config = dict(
    arch='resnet',
    model='image embedding model',
    train_examples=194171,
    horizontal_flip=True,
    translate=0.12,
    init='kaiming_normal',
    optimizer='muon',
    steps=5600,
    final_lr_fraction=0.05,
    warmup_steps=280,
)
Rows from block 11 of a small image embedding model, named by matrix and row number. Rows with one number belong to one channel. Each number is 128 + 24 x the weight over its row's rms, rounded and kept within 0 to 255. All counts start at 0. Numbers have three digits each.
Before each channel's rows are labels from the 100 images, of 14976, where the channel reaches its highest value: "patch colour" is the nearest of a few named colours to the mean colour under the peak. Only what is clearly more common there than usual is listed. The data: microscope photos of single blood and bone marrow cells.
# convs0: first 3x3 conv (model.blocks.11.convs.0.weight, 144x144x3x3, each kernel summed), inputs 0-71
# convs1: second 3x3 conv (model.blocks.11.convs.1.weight, 144x144x3x3, transposed, each kernel summed), outputs 0-71

patch colour: purple
convs0.22:167140141108132101121099130190109184149161145144126161137118126148141145116152124131177122158105146100175140157143144138114150157114162096182146163114126167115190100120151104155113158134118121120145118155123143115161
convs1.22:081111135172107149113088109142159153112137117108133148166134101143116102078156113148132111148128098121082111119106130091120115130123142126114131129091096175106090139118095156128097174131137145121092114109132100123187

patch colour: white
convs0.92:100132124135109138124116114143109133153123132105113189150129109119137134137121117133117109137239136134104139164138129116108132121117150129124089108109152125115109119128116190122144096126105225122096120138112119122141
convs1.92:099118137133127173111135127096147124131112090118094147134112111157136137114137102128120157117000133100133112128114138119141103112129146124099125112153111128141147152159131109123095127106134071085141155126136137116115

patch colour: purple
convs0.41:137154146094126108116139151093084116136133128098107115103129144098129161145139143159149134152103093119135143102139157100157157111146114114101130119129127176128102147120123103141048126123148116091137146122119108153124
convs1.41:116110116124117109115127140135103150127109150136139142060141106082146192131127177099144085103116147129133146117143117169154175127140096147143141156164116129102127109122123096148132099103165114111122102113147118163126

patch colour: pink
convs0.103:134112101138110143147170114158113110109098147102155149125112135128151160133113175133128128106124139120106130154126138116083165112128088149114159120131150111124115125101131143129070101134171130194104123099150151115183
convs1.103:149117100126122134122106100122118107119154129146137094158114108134119122142138116194104094126143106132111121147104153124132145128149176153130138144104143140134136162130119107111129124083119151086105144127103133144086

patch colour: white
convs0.77:118139125135136100135118123083105123085128133091141120106124099158148154124103140125087148140111123126144074093126135119143098119151076142116145098112110095120105133140085096135070125109141103122106113133141122150098
convs1.77:131128128116097142112143153096123129083109110114078143123151106101138127180102156118133123108116113135128134158140102130186157096117143135136122148168197143155119158123144142121138142135142078130142123130080117098122

patch colour: pink
convs0.36:111118150127130156112126128130115137109127103088100137080132132110103161107097171138100117114088126109150091112128111119106128112135128142081104106112078144115119123131137141126112089110071111113140135118115114110073
convs1.36:093123156090125091107121096112132092150119081128161136126136083125112107146142140138123136143116132131083135139126121137154144130154134152151110114120142152112166093108140151170130164167120142136109117109160120141130

patch colour: pink
convs0.104:083132115119126129128178115133139091147165127130089177144111103114135118108119129125149119138138148114136054100144129106108140135107128127109106125116101107103132129138095154106079088103131134138161145132102149136186
convs1.104:147153136137148153132106125091148107106072121143135137092151092126214103123138150141128127126156119116136136165134124126090096122117142133151100116116129107103106135108155152107182133180165114108117134112114126140089

patch colour: white
convs0.125:134130154100129123130101137120128131127110116115125110143124104116131139132108148159154109099207091118082133123174140149145123110156120106142121128155139109118128114103131175108123115104166209105144119138136159148135
convs1.125:124118126138104112146141095143099139087163169141106159113166164096153134122115127153165129137031141129095143134129163123120130134107122137113137110109120120149148165114097139148127129086124111097162139132117117135131

patch colour: purple
convs0.59:155143134111111127144109134141161183135151131130131131141131138144146135151129177111116137127145120106193120116106156111131117162130158107128193156115124138156126126131144161127113180091113137129160136119103197137130
convs1.59:129113151079097132109139123111151089105169118085116125142154144127150148139057188134138130135119082107077131092141130123120170117145125143124111106120152133105118127122073135121135177148110126125083145130112060158144

patch colour: purple
convs0.50:129132142093141140131104140143176153134112096106156173142149120121185156138152157101103158118111166120158156113131113131127118161138180103127154144090135135117128146116176132132203178128150103120170133139107133122104
convs1.50:119142132085105126114106125122128127093142134152131170131128130137148151157148171135138127144153072116091134108115118137158165105125141160140065130141135123134149106132087169124183134133087138106125148130081095118143

patch colour: white
convs0.31:172153123123118081124130124103097134134113105142115121153137115118116175112108133123155105134119123133083156130137115110127152144081099163124156119080119107108161137153116131109204120117124125139128138123103084132164
convs1.31:110120117105174116145094158150139122123169104125103194129128127094136131140180108132123154130124118123124114116153129140113118122107153156151153075131146138120122133116117124152155167113097123120102127150112147122198

patch colour: pink
convs0.134:112118119087111111155177101142099122143156105161138118142129129117142110123100090187145108128115138125157137191145145139079175152133133113117161111109138131108094112132122116172126134134141119140096122131121168104203
convs1.134:115159120170122079116108134110113104123147121104167161156125103135123151125142105161107109136145125150091124084111128083144138117147126117089127156137127141131144143155170112080067148129087131105112146101144178143144

patch colour: pink
convs0.12:088122135126121166107130113133083146125109097118092082132135120111119151109105087146134166129105126123125132184080121113093143127103077131125113075131122090141120133116106103111143076137139104138129126113109116124139
convs1.12:121155141137169130127108112117147104128134123116130133157123133088121089125147096145139113123130113148125121114102137131166174129086104086171092098132148163122143068137149128146122154171126101090105112138105128165137

patch colour: pink
convs0.14:106146134138114116111160129156096126135152121134094152132115127125142125123059143180112095135096092113138114140133112102122118126114157154098143124149125126126126134154124125125104123113188118189113121120134161097136
convs1.14:166142127149105128137126123097159122163160107159139117140140134107134139096167120183119107124101143143129130110102100126152098113133150160109138134165138149149099131107183063134148103143165156106144126165104126121127

patch colour: pink
convs0.60:087138151114096098122180118138168120101128102136115080159128121128121168116165123137176112121117169133160113147105129117118130106106133168162114101131145110127133116140146130133139115107134123134143117124153148133151
convs1.60:153115155143134122105100142144150125188100174112108082139135093112174119137131112136065164134106067115132083096152126144150116122152137112129167121119140134128096108124118096118118140121165133133150127145136107111127

patch colour: purple
convs0.37:121110148121110109134127076098141122126126126128158134122122099110197123153141132109121149160126119146114104104146144136148124123124167105129137142093117157111103117106101106138159132148138125072116124136117196106098
convs1.37:141162089130108102102153092095123159098185113125150227101131114082193138149158116152165111104146119143112129148112091139130140135116131141116106173146150131115140117126109120148151136119120132081125148140095103141134

patch colour: white
convs0.17:096128142046128103097086141124128109116113118157095159108104150118107105100089103147111113150102102150094117145129117168131135078130110113110128101153119098094095125137142142112128115139133111152101140149151102108111
convs1.17:111111079088145108126097084069119126116130149117120149145123102150131117164136131132143180175132159147140122121140119122113169155120139147138121130116165157150163135083106129147114161105135100162121134097157119115109

patch colour: purple
convs0.52:118110134130114129138153139084152126153170124117144170131116099124153135115159112137101142116106172127103144109117118145103131122118121138142143135122130146125107133136178105140205153123156130104122126128100109132147
convs1.52:087139107076117096137085149111136102103135113173151169139108128165159147100167150143161117126172128126121122127151130140143141092155167125111089133154136105127155132140138155122125122109076148119134109137107125122145

patch colour: purple
convs0.83:163119106139135173125111119141162133140123152134138131128121147154174180106182174134175130140177109129143132153128133109135136144129137133171146159123134118120155105112113153126129177120111168122165115141146182151133
convs1.83:087130086169107104121070099144160112094167118130133215114132149117163124098118167144146145155086117111104118114110119137123163097131145142121099147135126110139065152120127144142077149119096116103111122122094109134157

patch colour: pink
convs0.23:111166129114109123121146124145191154139144119106112142149124148144138141191141142104128114153107188123144160182103117093104122116139106154135100117109121123132131112148137089125141134174122098098150133127078189121145
convs1.23:109125115151140148103136167134097103108128132122116098113119139115133148139109148198112141116126140140113154129133151046095136081116158093148121139095143127115119093119116101097140144105140117125121129125178076125121

patch colour: pink
convs0.48:149145101124153167141095166145121134168120111121119172143108129161091117130080175188137108147131122114167132106141113089106157155109123104114137132141134125150137126137149113143047128133131147163095142121088073129131
convs1.48:129111134172089125122097143118185145129135135116127121132140096099151118124117120186091154155098130137115122083108127118178132114143155122149147107135139117142175170148138102086106152130137068122104149117134098118104

patch colour: pink
convs0.96:053137127148139125119180120100132101164129104134117114108113133133129173108141125115096091092136113104125124186145112116144123134117140153145162100180106122124100118129116156106151112130165122131135137128145158146173
convs1.96:170150107162111136136120158093182114153142116133111064101133100114137087111117157181106146148098085085118130142117123125138133149153084093120178107133113134110122121117107134092131115149191115126125111147117086142144

patch colour: white
convs0.118:115139108102109122116093127121108114148105114130079134090121101092127091117093122129134110110114116132092106121126085087115141091114160077094108090119124095134082175123094122079135106138110113112135122125087100095120
convs1.118:082129160135107111105151130129178116134115069118118136122159133137090132149119139166170114111143127129135100151106066136115159127112125132106118143148163118107149130143175155152172161156106130158129119112130096132123

patch colour: purple
convs0.32:164124127135139118087125132161098145153146118134097139137113129145069129096109125134152124122113162126195102153123120127148075175152160131151152141149132123143139103119139107124076161102101117128159115132141155114161
convs1.32:094157155151114079109120148140128138135141120129108112121113102119142100169144143169136159113171052114125135147069112095110189156140145094106118096101143134150126160111061083125120157149110143119110125131121128132143

patch colour: pink
convs0.105:106124143095129118119068126082076160148103129084111133124115122142117145158176120089106119093119119098139083132089149153122118106144138108120123121125125123137112140095064091159146116131141099160104110133124116155118
convs1.105:122129173126141156112109126116127099107120104088132153119138120124137079117132095078133158114080139170124112102132153140117144148079138087170117116153108134095113168139181097147113148190113117110117129157122124150143

patch colour: pink
convs0.135:126131119143127118139152120118151151120130120101147102154124098124172142109143139117132131139150119123144102129118155129097133105104121146091096098078121144088132117135109138161111103102114154092120133138126129163163
convs1.135:139182142139138137120118135105125091124108120143084117162150110195160144119143097141172089180128111114131077160136127111092127132134094135150115070145127097108104147149100076094137103115160101140122144095102136142075

patch colour: pink
convs0.11:100112118151122154137152132136142148117105108123095085101109118132124183154107196112097115143132149128157123141094131115129136121098134115118105096169134097115140114100116134102097059156101135107101110121088109134101
convs1.11:122133119138171086112134128105154097131124103144121097164144108095149102110120095108154117140112113129124135151139150153090133126113142104140109151099094137118130142112129158161132150148130124125117117114144119085122

patch colour: white
convs0.133:097127137174122137141121130149088130150111130119118193160165116140123126121140136157107092146203100094132115132144133110137133128118170147119121118129148119136122115144115227124160084115133182144105122125133100141142
convs1.133:110142151122124172127112118105123131126156185125102155127157132131133077100115126110138139104004143113120121128127156152142103111111121131108137104140093134143125121136146109116130136106143039090138138143133105128133

patch colour: white; pink
convs0.21:155104128177117128108151125136103077174139119153088135107138124108115121098104088126125126118116139122150138154143112128131132127129124134145161128158150115168116139105112131115131180127121113164130154134145112126139
convs1.21:113147133114114132128115135164173111144116159122167130133121131122111097163133143118122126089082130207140112147116128148119154078117138103144154099106150107113146157086137132142145110112111149154115163080157146128152

patch colour: purple
convs0.0:154119140148108109108160142089149144131176109135126154156149129114152142163178119112114137107111189127094130129143139115115097162126117134092112136110116142131097093114090098116203144124107119146139131114122127136151
convs1.0:153133159147163151167110117154114101110125167104156139153140106122139146170126097116109136109133102159120111097115128123135121116120129115151083114155128127147136145110136181103145129095071101141155143158111123097148

patch colour: purple
convs0.91:149139140136146123126163157146131146141176131154122144110093142132136130126147099169105133121103140109171127178143080159166113131150119121154160138153145133113142140142188139108130167125138098166126133105156139110169
convs1.91:092146140086106096168105122158172087132164151101152133163131153138154159142110152135118111110141148150119106064159151141130164077124164167132123078111126136124125141124129134121118131145087134123060170101102127097149

patch colour: white
convs0.130:090139169134059106128122117121120102114148141141126167125128129146106146154066074099156098158115160108118156063118166105110159114108154129152115157133116110143136138153152162114124113114133115123081137136120102130119
convs1.130:180058162121129142112114155185115154119127123132109110090139123136145138104149168116111117121124126120101117154136150121083094101149113155148114176140127154140152127138141149145142057140129148131114090173137138104123

patch colour: white; pink
convs0.101:116103114093133114144120124096118094078128110139112118088087124110148127110086115158086114155087142113116094120163103135146103127118087157126123103119102130114097118132118104131175119122154086101109132145095195147134
convs1.101:095115096081132138152142116126091113128120154121112124150115099141168119113125116145077163136135147099116138139145073151154188159142142143113161124092140106116118168074122092128102149130089115175098125124120100112107

patch colour: purple
convs0.86:111094132097141145156109096155107120158143122105153131154138104123150156110134170140117150127151133098147114151108179130096146108112126156136123137134150134186064150137169161122137106142144159120106136110153105133148
convs1.86:123114104105126128133142115126129098132100106133094153146099193136114146142135161153106110097120146118151097159147130165130140107129104085153121108123187092158126128139178202141098095176166108111155094154130131112124

patch colour: pink
convs0.124:133090093115166180164115120186107197121139112126163127127119109101109147121159169108142141126116120144170155164126135125133129066124087080117141126113113109136103139104078125127137118122085117165172120136133060119098
convs1.124:115152123191110118146107133142136122153123070130149110133143118132120140137126107115112163102107134146118121141105134106115162095059125124134144138102143169064075176107150133156124127108134142177129112152116152161117

patch colour: pink
convs0.19:116071124071101117117098147135141096072124089136120084123108122115147157122122124104131112141093103124104099159145098157151110134137152164122132114118124118116116125114079104091111157126137121145119111132144123152139
convs1.19:136088142102131115116071121158116127142093097168126140108102131123137120192092153130085141161107132093110090147139131136137156148142156121096108088117145127149129130113128108115133126148136090141124103160097096123121

patch colour: purple
convs0.78:185138154095133102129094138117148173169168126136114155122127128143116120153150160105166157148128128122207103107130123144128126161136145095148187136114133144126151132135120120114135201134137127127168124116122183114141
convs1.78:105124156087094130108135139095156107126154112109145142135108131142164161167095175147111127154140084108098138090133120118135141109134164154133084117115169127112100132136125133114127156130117139084064125107094088138183

patch colour: pink
convs0.49:131132137132113108136131132083142111167146102146173125128148153117123116123113181192146145127101165125119113137185146129138122153117110154093106124142141143117124144148102144163085119125133107138160148127092161156174
convs1.49:145125138152100136162158148116186164096108137111133144123139122128152068134134147138062150155068105159138161113139121137138147142153114063128125139126129143175118099140156090122102142166149143137145125127108151115119

patch colour: pink
convs0.89:121124128081118138121099126110160169142132107129107119133136123109109181152129206095122179126095110145138104120111128116114151101126054150104115115117116100135081135143074106125118136133137089167114127116143100118118
convs1.89:131125134175142118126115117114143122118154095109120132144138123132146067127089072110123106133088113115110158093125125124156172124089079131161108121102143123132151136131122139119119165184115130125100123110131151111145

patch colour: pink
convs0.98:093137117100142117123136126118160149145184146100139112106158121117101154183083153131188134103149119102133119120112124146110122100114139130129092123078120181148131135118134130111136132102103139158140139117080092137154
convs1.98:130091117122131097163091146087128161153071080107100074142119123108122122133130123134145108147111110123139112141130129114106156163101141133148103078054114101132130117114128162124125151164140118154174113161176116146100

patch colour: purple
convs0.122:161104117112137159128147107096114136143138100177122101120122125115096148098075214142133151181103085112117164122142126182160122150155093151151155118100131156104131120106113155143108150111123140087157118122141118150162
convs1.122:138127145128149124173067149149155160157145142106103114116147144117149100105158142138124117114093156172104122125104175132159176068102154135123136111157108128116124071115138129122119134133112047141104108116130128144141

patch colour: white
convs0.24:135119116166104089119106126119102133096137132127158147103140118130093139136149127115099118148117103060116155146149106113128116134079137119124093121168077113086127119104127119103120124121135121164136089097080139127124
convs1.24:099116095155137141112139141121140105105150103127105185075131115103103145128169117158119122135105139116130129126098127120154107136133144132114133134107157127147118131113142188127157119098146109118106159143143123121190

patch colour: pink
convs0.10:149094120117125147178158102113151118134169105120141141117108139114127145142163182095114107149124120098107107134115108140148115114112108121103162100124117139106105114111169167137073155142178122128107097122108130125129
convs1.10:083108100129148139173078136118110105133117112127102140093116153127121091088105127147105124152096107110152149149162137096092108123113126147143142154104144119111085130105092142100139131127156131160155091114154121134155

patch colour: pink
convs0.72:158117126153137129130095123141124167163108121134125155147121139132124149132109166141142110157201089128134106131171165131134122182128172114151125132137133128097172113100136138118137160117106195149110112128095121140117
convs1.72:082145135129132164105124136088118143080123126098102154145107115139117125112174151123155115115037124119124106113133142095121147139141117126074083155121140144104114159123131111090127166119139105108096142147109132138125

patch colour: purple
convs0.137:114156121136131138150147141134165096136143104105169195157126109118168139121127152109072141109111188140142148113125129125115130140143168116140113118107111127130097122136184141122203155117138108119142121142101166155097
convs1.137:118146131121116121057118119126107112092149173137143160120138140107155142125142159128119144120149088150096151121118127131141151098153117142130088175118137135131150129131078166131165142130098128124137153122125086134166

patch colour: purple
convs0.97:172121121135084102113147142105085106134143132133141174126084136117151082131176118104183131106120119115118127138156118150134070159104113150100144167123104140102129127148148128136176142128142120142180123126136144094141
convs1.97:114135116192155134134096083124132107095181152122142185168126097135139130139111118108143107132094129130139112098158105124094170129086167133129083176141125134131124160136150145148098165125086140129127137119134101146149

patch colour: white
convs0.67:104151113100137085115136115086056136123108107119122111125113135109124178175116128090108115120131108125125092127130127118109145128150124129066113116102134104114092129124110107120158093128120113125133143133092104165133
convs1.67:114091132091135117093124116124146059125128103099151149134140130142139147136126115136111136159109148186134110144135121155115157153124139130154128136096107096141143180149146155144119154167122092101132135100162108131140

patch colour: white; pink
convs0.51:130135111117100132114101171114111137158128147134108151125151115117107152141089164142129130101126140118141149102142144109116127125099118145123136123161111129125134136169143122126162133107152137137064140095123048133122
convs1.51:111109118151119114154147150151103145113121129131123172110143130117101124147194129101124142140145112123146127121146122151163114104138172142125125114093175123141126138080134137150170134147120145129126157132109142122200

patch colour: white
convs0.102:083105112141098105079152120074109148120157105101161147134103125130091141171122090108122163124100113097119148160163113109125116144124077118126115134135145121108094099086081103137103086136148110132139131126088103143124
convs1.102:120102100133167128141114108141119118133141109097138145147115127165125120119159076119131138114079083181106114112132128109139162153093115151124118166128132120075156121149132102131155137140099122117100078128136118143144

patch colour: purple
convs0.76:156124150122110143147118130149108166136160133142123173144121127153125099122107128100176125172128117113178107154166134145123142175135194118153139143116118141105200112117103122150134111144131135188196093159132154111159
convs1.76:097131128168114133131056118095126109087147136164131161120144100112141082103130151174131143143121155122104123109152146123131117104136116142146086158134101112115111112167164140143100177151086143140117104192112088114183

patch colour: purple
convs0.94:190145130146131103134156123135115147145154117122123137138135137152125132128146186167062128158130142132183125178137132093150143173103104117155156145124125119123148109123122122089081158134109124119160113165113169156191
convs1.94:096127164140100102103154092125119093128152123088144142187114149138104136137095186130141155112131127135079130142142131165112144099128129117111150138145148142104178108110092093144114167129105115125120118114140114129119

patch colour: blue
convs0.85:137101137118187116133153118140123137108090117119140156137168127135093138143100123124136127127128132146142091107168137156158131131147094103080157115104164147107113110125117118147093162134101136151105119115162116153099
convs1.85:117163108128123122090113132138124116109122110159162122109161098112159129137118118120149122090124143125136149103142153122114149139115103125133140156146106168120111104089123083100135102092124118158126137140097166144119

patch colour: pink
convs0.62:160098100145130117107140122126146162153116113136157126105140131092154118102159144128126131148108141104077127100102146142093113124135128106134158135139134092148128157161181124098179207123153123118156121112131136115103
convs1.62:145147135159109151116118124136106120113121125121110139124082134127170102122120132125137121115125134163084143147163105157167142116122114127158104155110110140150127125102072177112120120141130120160144161109155094172132

patch colour: pink
convs0.110:054123127130119094143150127101129118144122101165168122147122136120152129149149127140148149122128168154133140211084119104113135116069142194133123137110111121125129130135112126150161091123126119132134140135094152142185
convs1.110:115128112187077111118115146096141127128110085103158151148102091137122098155139113163077139147161098127136094170100128122113114148116131124162140138112118117128125127128123141106176093125137124110177108151125105146083

patch colour: white
convs0.127:146118137098158121135115113141120089069094145134122117136129122112128149134145127108087150110122099109130092127139140117125125133116139124127120113130149132116142121089129097126155119104136120138071109144140115134096
convs1.127:123101119089128091126125146106151090143139120108117147121164109096137094163120109105130115103145152155137110133128148116175154134160107112162103113098114135135089101108092102155159136118114094121106107099107122124109

patch colour: white
convs0.113:151121129102120123134094142178094177160125142151122109153133131135145136085168201103141134136110128136151138108123118110115109098103087121133110110157095073115112133117090150120120130135101124146107115139143091162175
convs1.113:058115125193112151087134142144113117088165080150142147138095137128110082144149143091115121121169117119121125148100124123146145119121113138134131127120131134128106146108120115113130116124143156099128146146141116147201

patch colour: pink
convs0.13:101092120135109133095124121074121189123072098092097117140102100124125158155138129130166163129105096131125127136094148096110119112097073076109151121122159091144128116105109121100104109157125111122128095151119100151130
convs1.13:110125151143144061130112118122126104129154118131122117160112104118129125142162091108134139164078160143116111109118174093170131149106108094159103134149134143106115121156132072140130155171128112152115128114108114156166

patch colour: white
convs0.20:113136133145106158153172150107151121141109139115119145151140143161188098154144131108095088112119160139089153174105150121140124098136131125128105133084103107108098139133175115103204136125155113157104110125119184131140
convs1.20:103111109127120126124095148105127101097160133152091159079139111125169161088160124145125127127160148145103122151123131123140089076150180141147109133148130131119129106153129133149133125129098160081145110125149109093060

patch colour: purple
convs0.30:150124112111132165134140119177129159165147152141130144096139162143172156134139143088155121137131125118168148127105122111143135167125135128142187148141148105146147134114171126122130158113151123152155154141095160143180
convs1.30:104129179150116128097151112095148121149145112103157121169109118150145151169092163130136140138128077149114142098136126128112150103122151119120104105119144109109146151152087115086153187142092159081089131119149113156159

patch colour: purple
convs0.74:121150122136167130168139139136145095087101136140130091152119115145136106154110095120102136132122101131136161133138168115074148086123094135143086125106130106155106167155172113123129144085114118111175170136155121144131
convs1.74:126141116080116150148124104162097178101135112129186168082108116137117126107061178104114156128119134094093131155122120098086076104140129154124125070129139166133084124160119131127126106110098095111120176151120115127125

patch colour: pink
convs0.88:113155151143137092141110100097157122087143107124162132148141101156136127137106112152124112137151131105126131155151101159128149091165150130172111187116126183114127105129136116182117085147137154080118126142130157149097
convs1.88:139111100105151115112128149115110151092135133132162137128103121087148150140116153120107120084099127080139112098167117139177102100138103107100094100178156195094159130117138105100136157128124099135091112141101132120176

patch colour: white
convs0.81:150151120132129104149095138155141099122104133093139114112095105151124164140099110123140096127146115093102151125125144160098128086095116122150095154086149160116122121137173138136087117091112131081121108117106080118101
convs1.81:136054096116145094127100145131133182097128099126130109105105095165156120114112152128147105111114144122098112147120116105113112084114150109111095121137160134104120146110110117136094141152127136105111116166106097087140

patch colour: purple
convs0.79:161131099117137139108101115142169146136143131121096135145118114139179149147154190116133156121134123129205143105107149129119118173141164128167173131148131126141155118141160152123142176103135127137129133140156176133122
convs1.79:114123161107095135131124122134159104126161093060119124158127143124165118143047165146128114148131100155093147116140143148101162110161124114121095089123125116124123143103083118104114163180141123141083142123121063146133

patch colour: purple
convs0.123:168132149140138115126109134164145119127138151151122130101140130141192122112131103138160138125123168130156138100125132148141122132131164126163164139123132161124158131100168139145206157124148133153083106133098116131144
convs1.123:085112134102135146085069089179130138085139146068141174131121118127145133150108157103086101079137140149123131084120129155150123122137118115150117134094152123162148129110127162133082151148106137120096147150118127118162

patch colour: purple
convs0.109:108083136153173139118136124127164171117110106104138131115150145092189188128138139119115118157099154118154132143088123151140119096152099114118130118130119132125116125108110093150203133168148106084127094127127160110114
convs1.109:103155119068146112109119135170112098102132157154143189129127139141156118149158092098134136109115159136131141137100150138092126146057127141154122102132148128105105098132127091093142130110118110138113126126127120148100

patch colour: purple
convs0.61:134155141139175144134146119161134114143155129116117168120130135136130139148118081100175105137092174144154138114112140140128116151134195090146126177115134163113114117109166092136179131159136112131150105123114143127106
convs1.61:120159088127095124092131142168083115123154072134168148120130137130132137125116144164113150129167141125115146095097109100114122095153150121121059171110155181174115138108122152112137155134078137105103131088107085177146

patch colour: pink
convs0.6:128127113163117138130167134076145137118104116133133078127150127119123141149153127168171129113132113122107133147127139075135154133123153196111162103142135116107125127123091121126116097116169122130130113133132168144118
convs1.6:150155151126124097137124132131171127143079161118130109135092084104135140161119117125097122159112092118132140147175109151109179157140122087138140112138123107143140134085153136100152146161153153145116167127154163125140

patch colour: pink
convs0.82:067131157135099127125137089175115114107126122163129119163105128129133111153112125157138096129129123107109127102129147111121165150135128101103163104175116113133096111132112143150150128136198145189100123143130115120117
convs1.82:171138161162087123110113161166155145104132161112134117176117082100142181130183129117097113149139126126135126121127132143119103130136190128150128139095122130116160129088142134162158120109131116112110119102165145144118

patch colour: white; pink
convs0.129:129157127097130110141149128126099145147119121134127164171126130113079125147091174116113146127120120119110167143146125115122126166126097145099112099095096094099101125148120090122149129120169126138121147100115069119171
convs1.129:078127102118143114141085138145119119132155139137096196108132117109116145138161115158115148130156103127142118116138118143131113111128142172152136122136184130124145112132115145126156163115103129130143143133127130120202

patch colour: pink
convs0.45:083176136124078105180165104152150094111103134101139139168136124142151104151120079154122097151131128092161158092113158122111140110120126115150130140131107135106165074147162096126107076143115129167134113176131138117109
convs1.45:132164149118102135157088132162145156092140155101130087113120137132127119113125144124130130160084122139100127131116154087102069121146129119190142167121144137117094148090160119153117170137114109120109166126119107118138

patch colour: purple
convs0.140:135101112152119126150130099154130125135138131153145121105126110169137164122152163146131110158193138126159168140119161128133106136136119116166173141136139143107167106100176151164109146109175189179168139159106144141137
convs1.140:095107137131135153123121130100129121085160143095103128138126154152116136150081129123097122122027120177070100132086138123124147086122143115116095139134140134117079158094084123138154156094123047118090129129093115139127