config = dict(
    model='image embedding model',
    dataset='microscope photos of single blood and bone marrow cells',
    image_size=64,
    horizontal_flip=True,
    targets=['smear'],
    embedding_dim=192,
    avg_pool_shortcut=False,
    widths=[96, 144, 208],
    init='kaiming_normal',
    optimizer='muon',
    nesterov=False,
    adamw_lr_other_params=0.00081,
    grad_clip=5.0,
    epochs=3.7,
    lr_schedule='cosine',
)
Rows from block 11 of a small image embedding model, named by matrix and row number. Rows with one number belong to one channel. Each number is 128 + 32 x the weight over its row's rms, rounded and kept within 0 to 255. All counts start at 0. Numbers have three digits each.
After each channel's rows are labels from the 100 images, of 14976, where the channel reaches its highest value: "responds to" is what is common among them; "colour at peak" is the nearest of a few named colours to the mean colour under the peak. Only what is clearly more common there than usual is listed. The data: microscope photos of single blood and bone marrow cells. In brackets: how many of the 100, against the usual share in percent.
# convs0: first 3x3 conv (model.blocks.11.convs.0.weight, 144x144x3x3, each kernel summed), inputs 72-143
# convs1: second 3x3 conv (model.blocks.11.convs.1.weight, 144x144x3x3, transposed, each kernel summed), outputs 72-143

convs0.104:121130138136149133101101079047146127130101131084110093115202093088144123085165126125119120123058176122148099091059106119189172148124134142090166118109127074127093103062150105119131214109140143187129097123117090125143
convs1.104:129096108079141168065126140130129156116128114132144101144176156143119117107168138139140106117094102112084123119178117105206136060172139115118158130103138160195130146092145152117041188100176137101102115110154176056113
responds to: smear: peripheral blood (100 vs 16.2); cell type: segmented neutrophil (46 vs 20)
colour at peak: pink (88 vs 22)

convs0.81:109132096107110116102107179150086135114135121112092175126154148153125048156099140103172073092112106100139103085169082063118112114116168077085107133113124220112115130175091103163149176114083094078115106167082116097114
convs1.81:147197127098186125147126090141183070144119124135143156116093161189131203114131129130116154096194120144116135141133216138161128111127104109103139073142109110171098052131072131114082149108072187097089138131125108155118
responds to: smear: peripheral blood (100 vs 16.2); cell type: lymphocyte (47 vs 15.3); cell type: myeloblast (43 vs 1.9)
colour at peak: white (69 vs 24.2)

convs0.35:196114162202123133106117147046198120151108126103152122076107146172109116195117164182127111149132101151149168109060121127061148136106132172130125094102164148172109139126121097116079112139140162091123159121161175102123
convs1.35:134093119090130138142121094147132104168083148112123089138186132092123132115125115096160116111097102149098141145142159106138137111119117083064154141067107106106127090141116137142079112148116104131186099058091109114103
responds to: cell type: lymphocyte (35 vs 15.3)
colour at peak: white (75 vs 24.2)

convs0.142:100046139135084211122160110124127115171153094180120139113135090088061158116142070163081110065121118107164107137108099120182086107136153150111112079139166113091134154123138118113147134137053081137062133095134085153112
convs1.142:055144086117120124225105063105130097113111113143140116173089101117109146156124156134092108130129101080095187109082161142102133169094095139101115190155129148088095155146175131132116113117119168162143149117127083178129
responds to: cell type: lymphocyte (34 vs 15.3)
colour at peak: pink (48 vs 22)

convs0.2:132155152124091158129130161155114169094156142171132170150181127181112129128097134160140119130134214104162092152216172121143064143110120104179118154147148148157174152098152181124156176161158102160140118176096151184128
convs1.2:159109166130126169141160197101175184143106093090153161063105099130096119090131115109077140121127170165127132099145064173166146131102137160090114136165137116141134122096135124116118089129124198107138143083153159120116
responds to: smear: peripheral blood (100 vs 16.2); cell type: myeloblast (51 vs 1.9); cell type: lymphocyte (38 vs 15.3)
colour at peak: purple (97 vs 19.2)

convs0.4:103119077123134118096147034128132095146101155059126130081154067121133123101146140164084119085166096110104181080074109130171136113084134100144126113073096080101143110148100093083129180152101059082115139114185115148102
convs1.4:179070115125195094088122148142142194135087132049131113127168105134134133160078173147115165099091181146127133140151133165111092094153088209113096166149142142105110129125090106083087093062112139082131107138112040126137
responds to: smear: peripheral blood (100 vs 16.2)
colour at peak: pink (85 vs 22)

convs0.103:150098173131210128022125131140130133120129139160113159140122105082134125106160142178143118096186168050160124100087138128093113146126110122119093086110101104107119140190097129106135141124159075129216122124106105078098
convs1.103:146209200160113140154117091182166159126150137085132147186125140162087182113096127152076164104096177080130166136107168116152171119227169182106120065091150108100168160119092116116116086142121117077178172172128114168103
responds to: smear: peripheral blood (100 vs 16.2)
colour at peak: pink (75 vs 22)

convs0.15:120100166126183113102135123136105133125150140158157102153141150115188202113082118118130139120119143117136091090170085088137086120188100085094145077075107131096109158161203134094113140097107173116180121150113122169182
convs1.15:106157191148128176180186177105102097166086112130150113156132148130147121154086086121134167106163199095178129135121090112085203110195114163110127107098131170120170157092133178115128069111159133106178108162139180191086
responds to: smear: peripheral blood (100 vs 16.2)
colour at peak: pink (91 vs 22)

convs0.63:067068179062103128024117052104123175105165107110156126111157149035122133082134137103139050118085182100149105128157091095160142148146124071097168099136074158083114121108106093109148158144110161117122129146150123108073
convs1.63:095100137160120095168128120165151102133149121114097115169110115153156129118118148115159165133134078110064112045115145152122142167123126148078119138096117104147171178116117118085071079130140145132149155150096144136080
responds to: cell type: lymphocyte (40 vs 15.3)
colour at peak: pink (46 vs 22)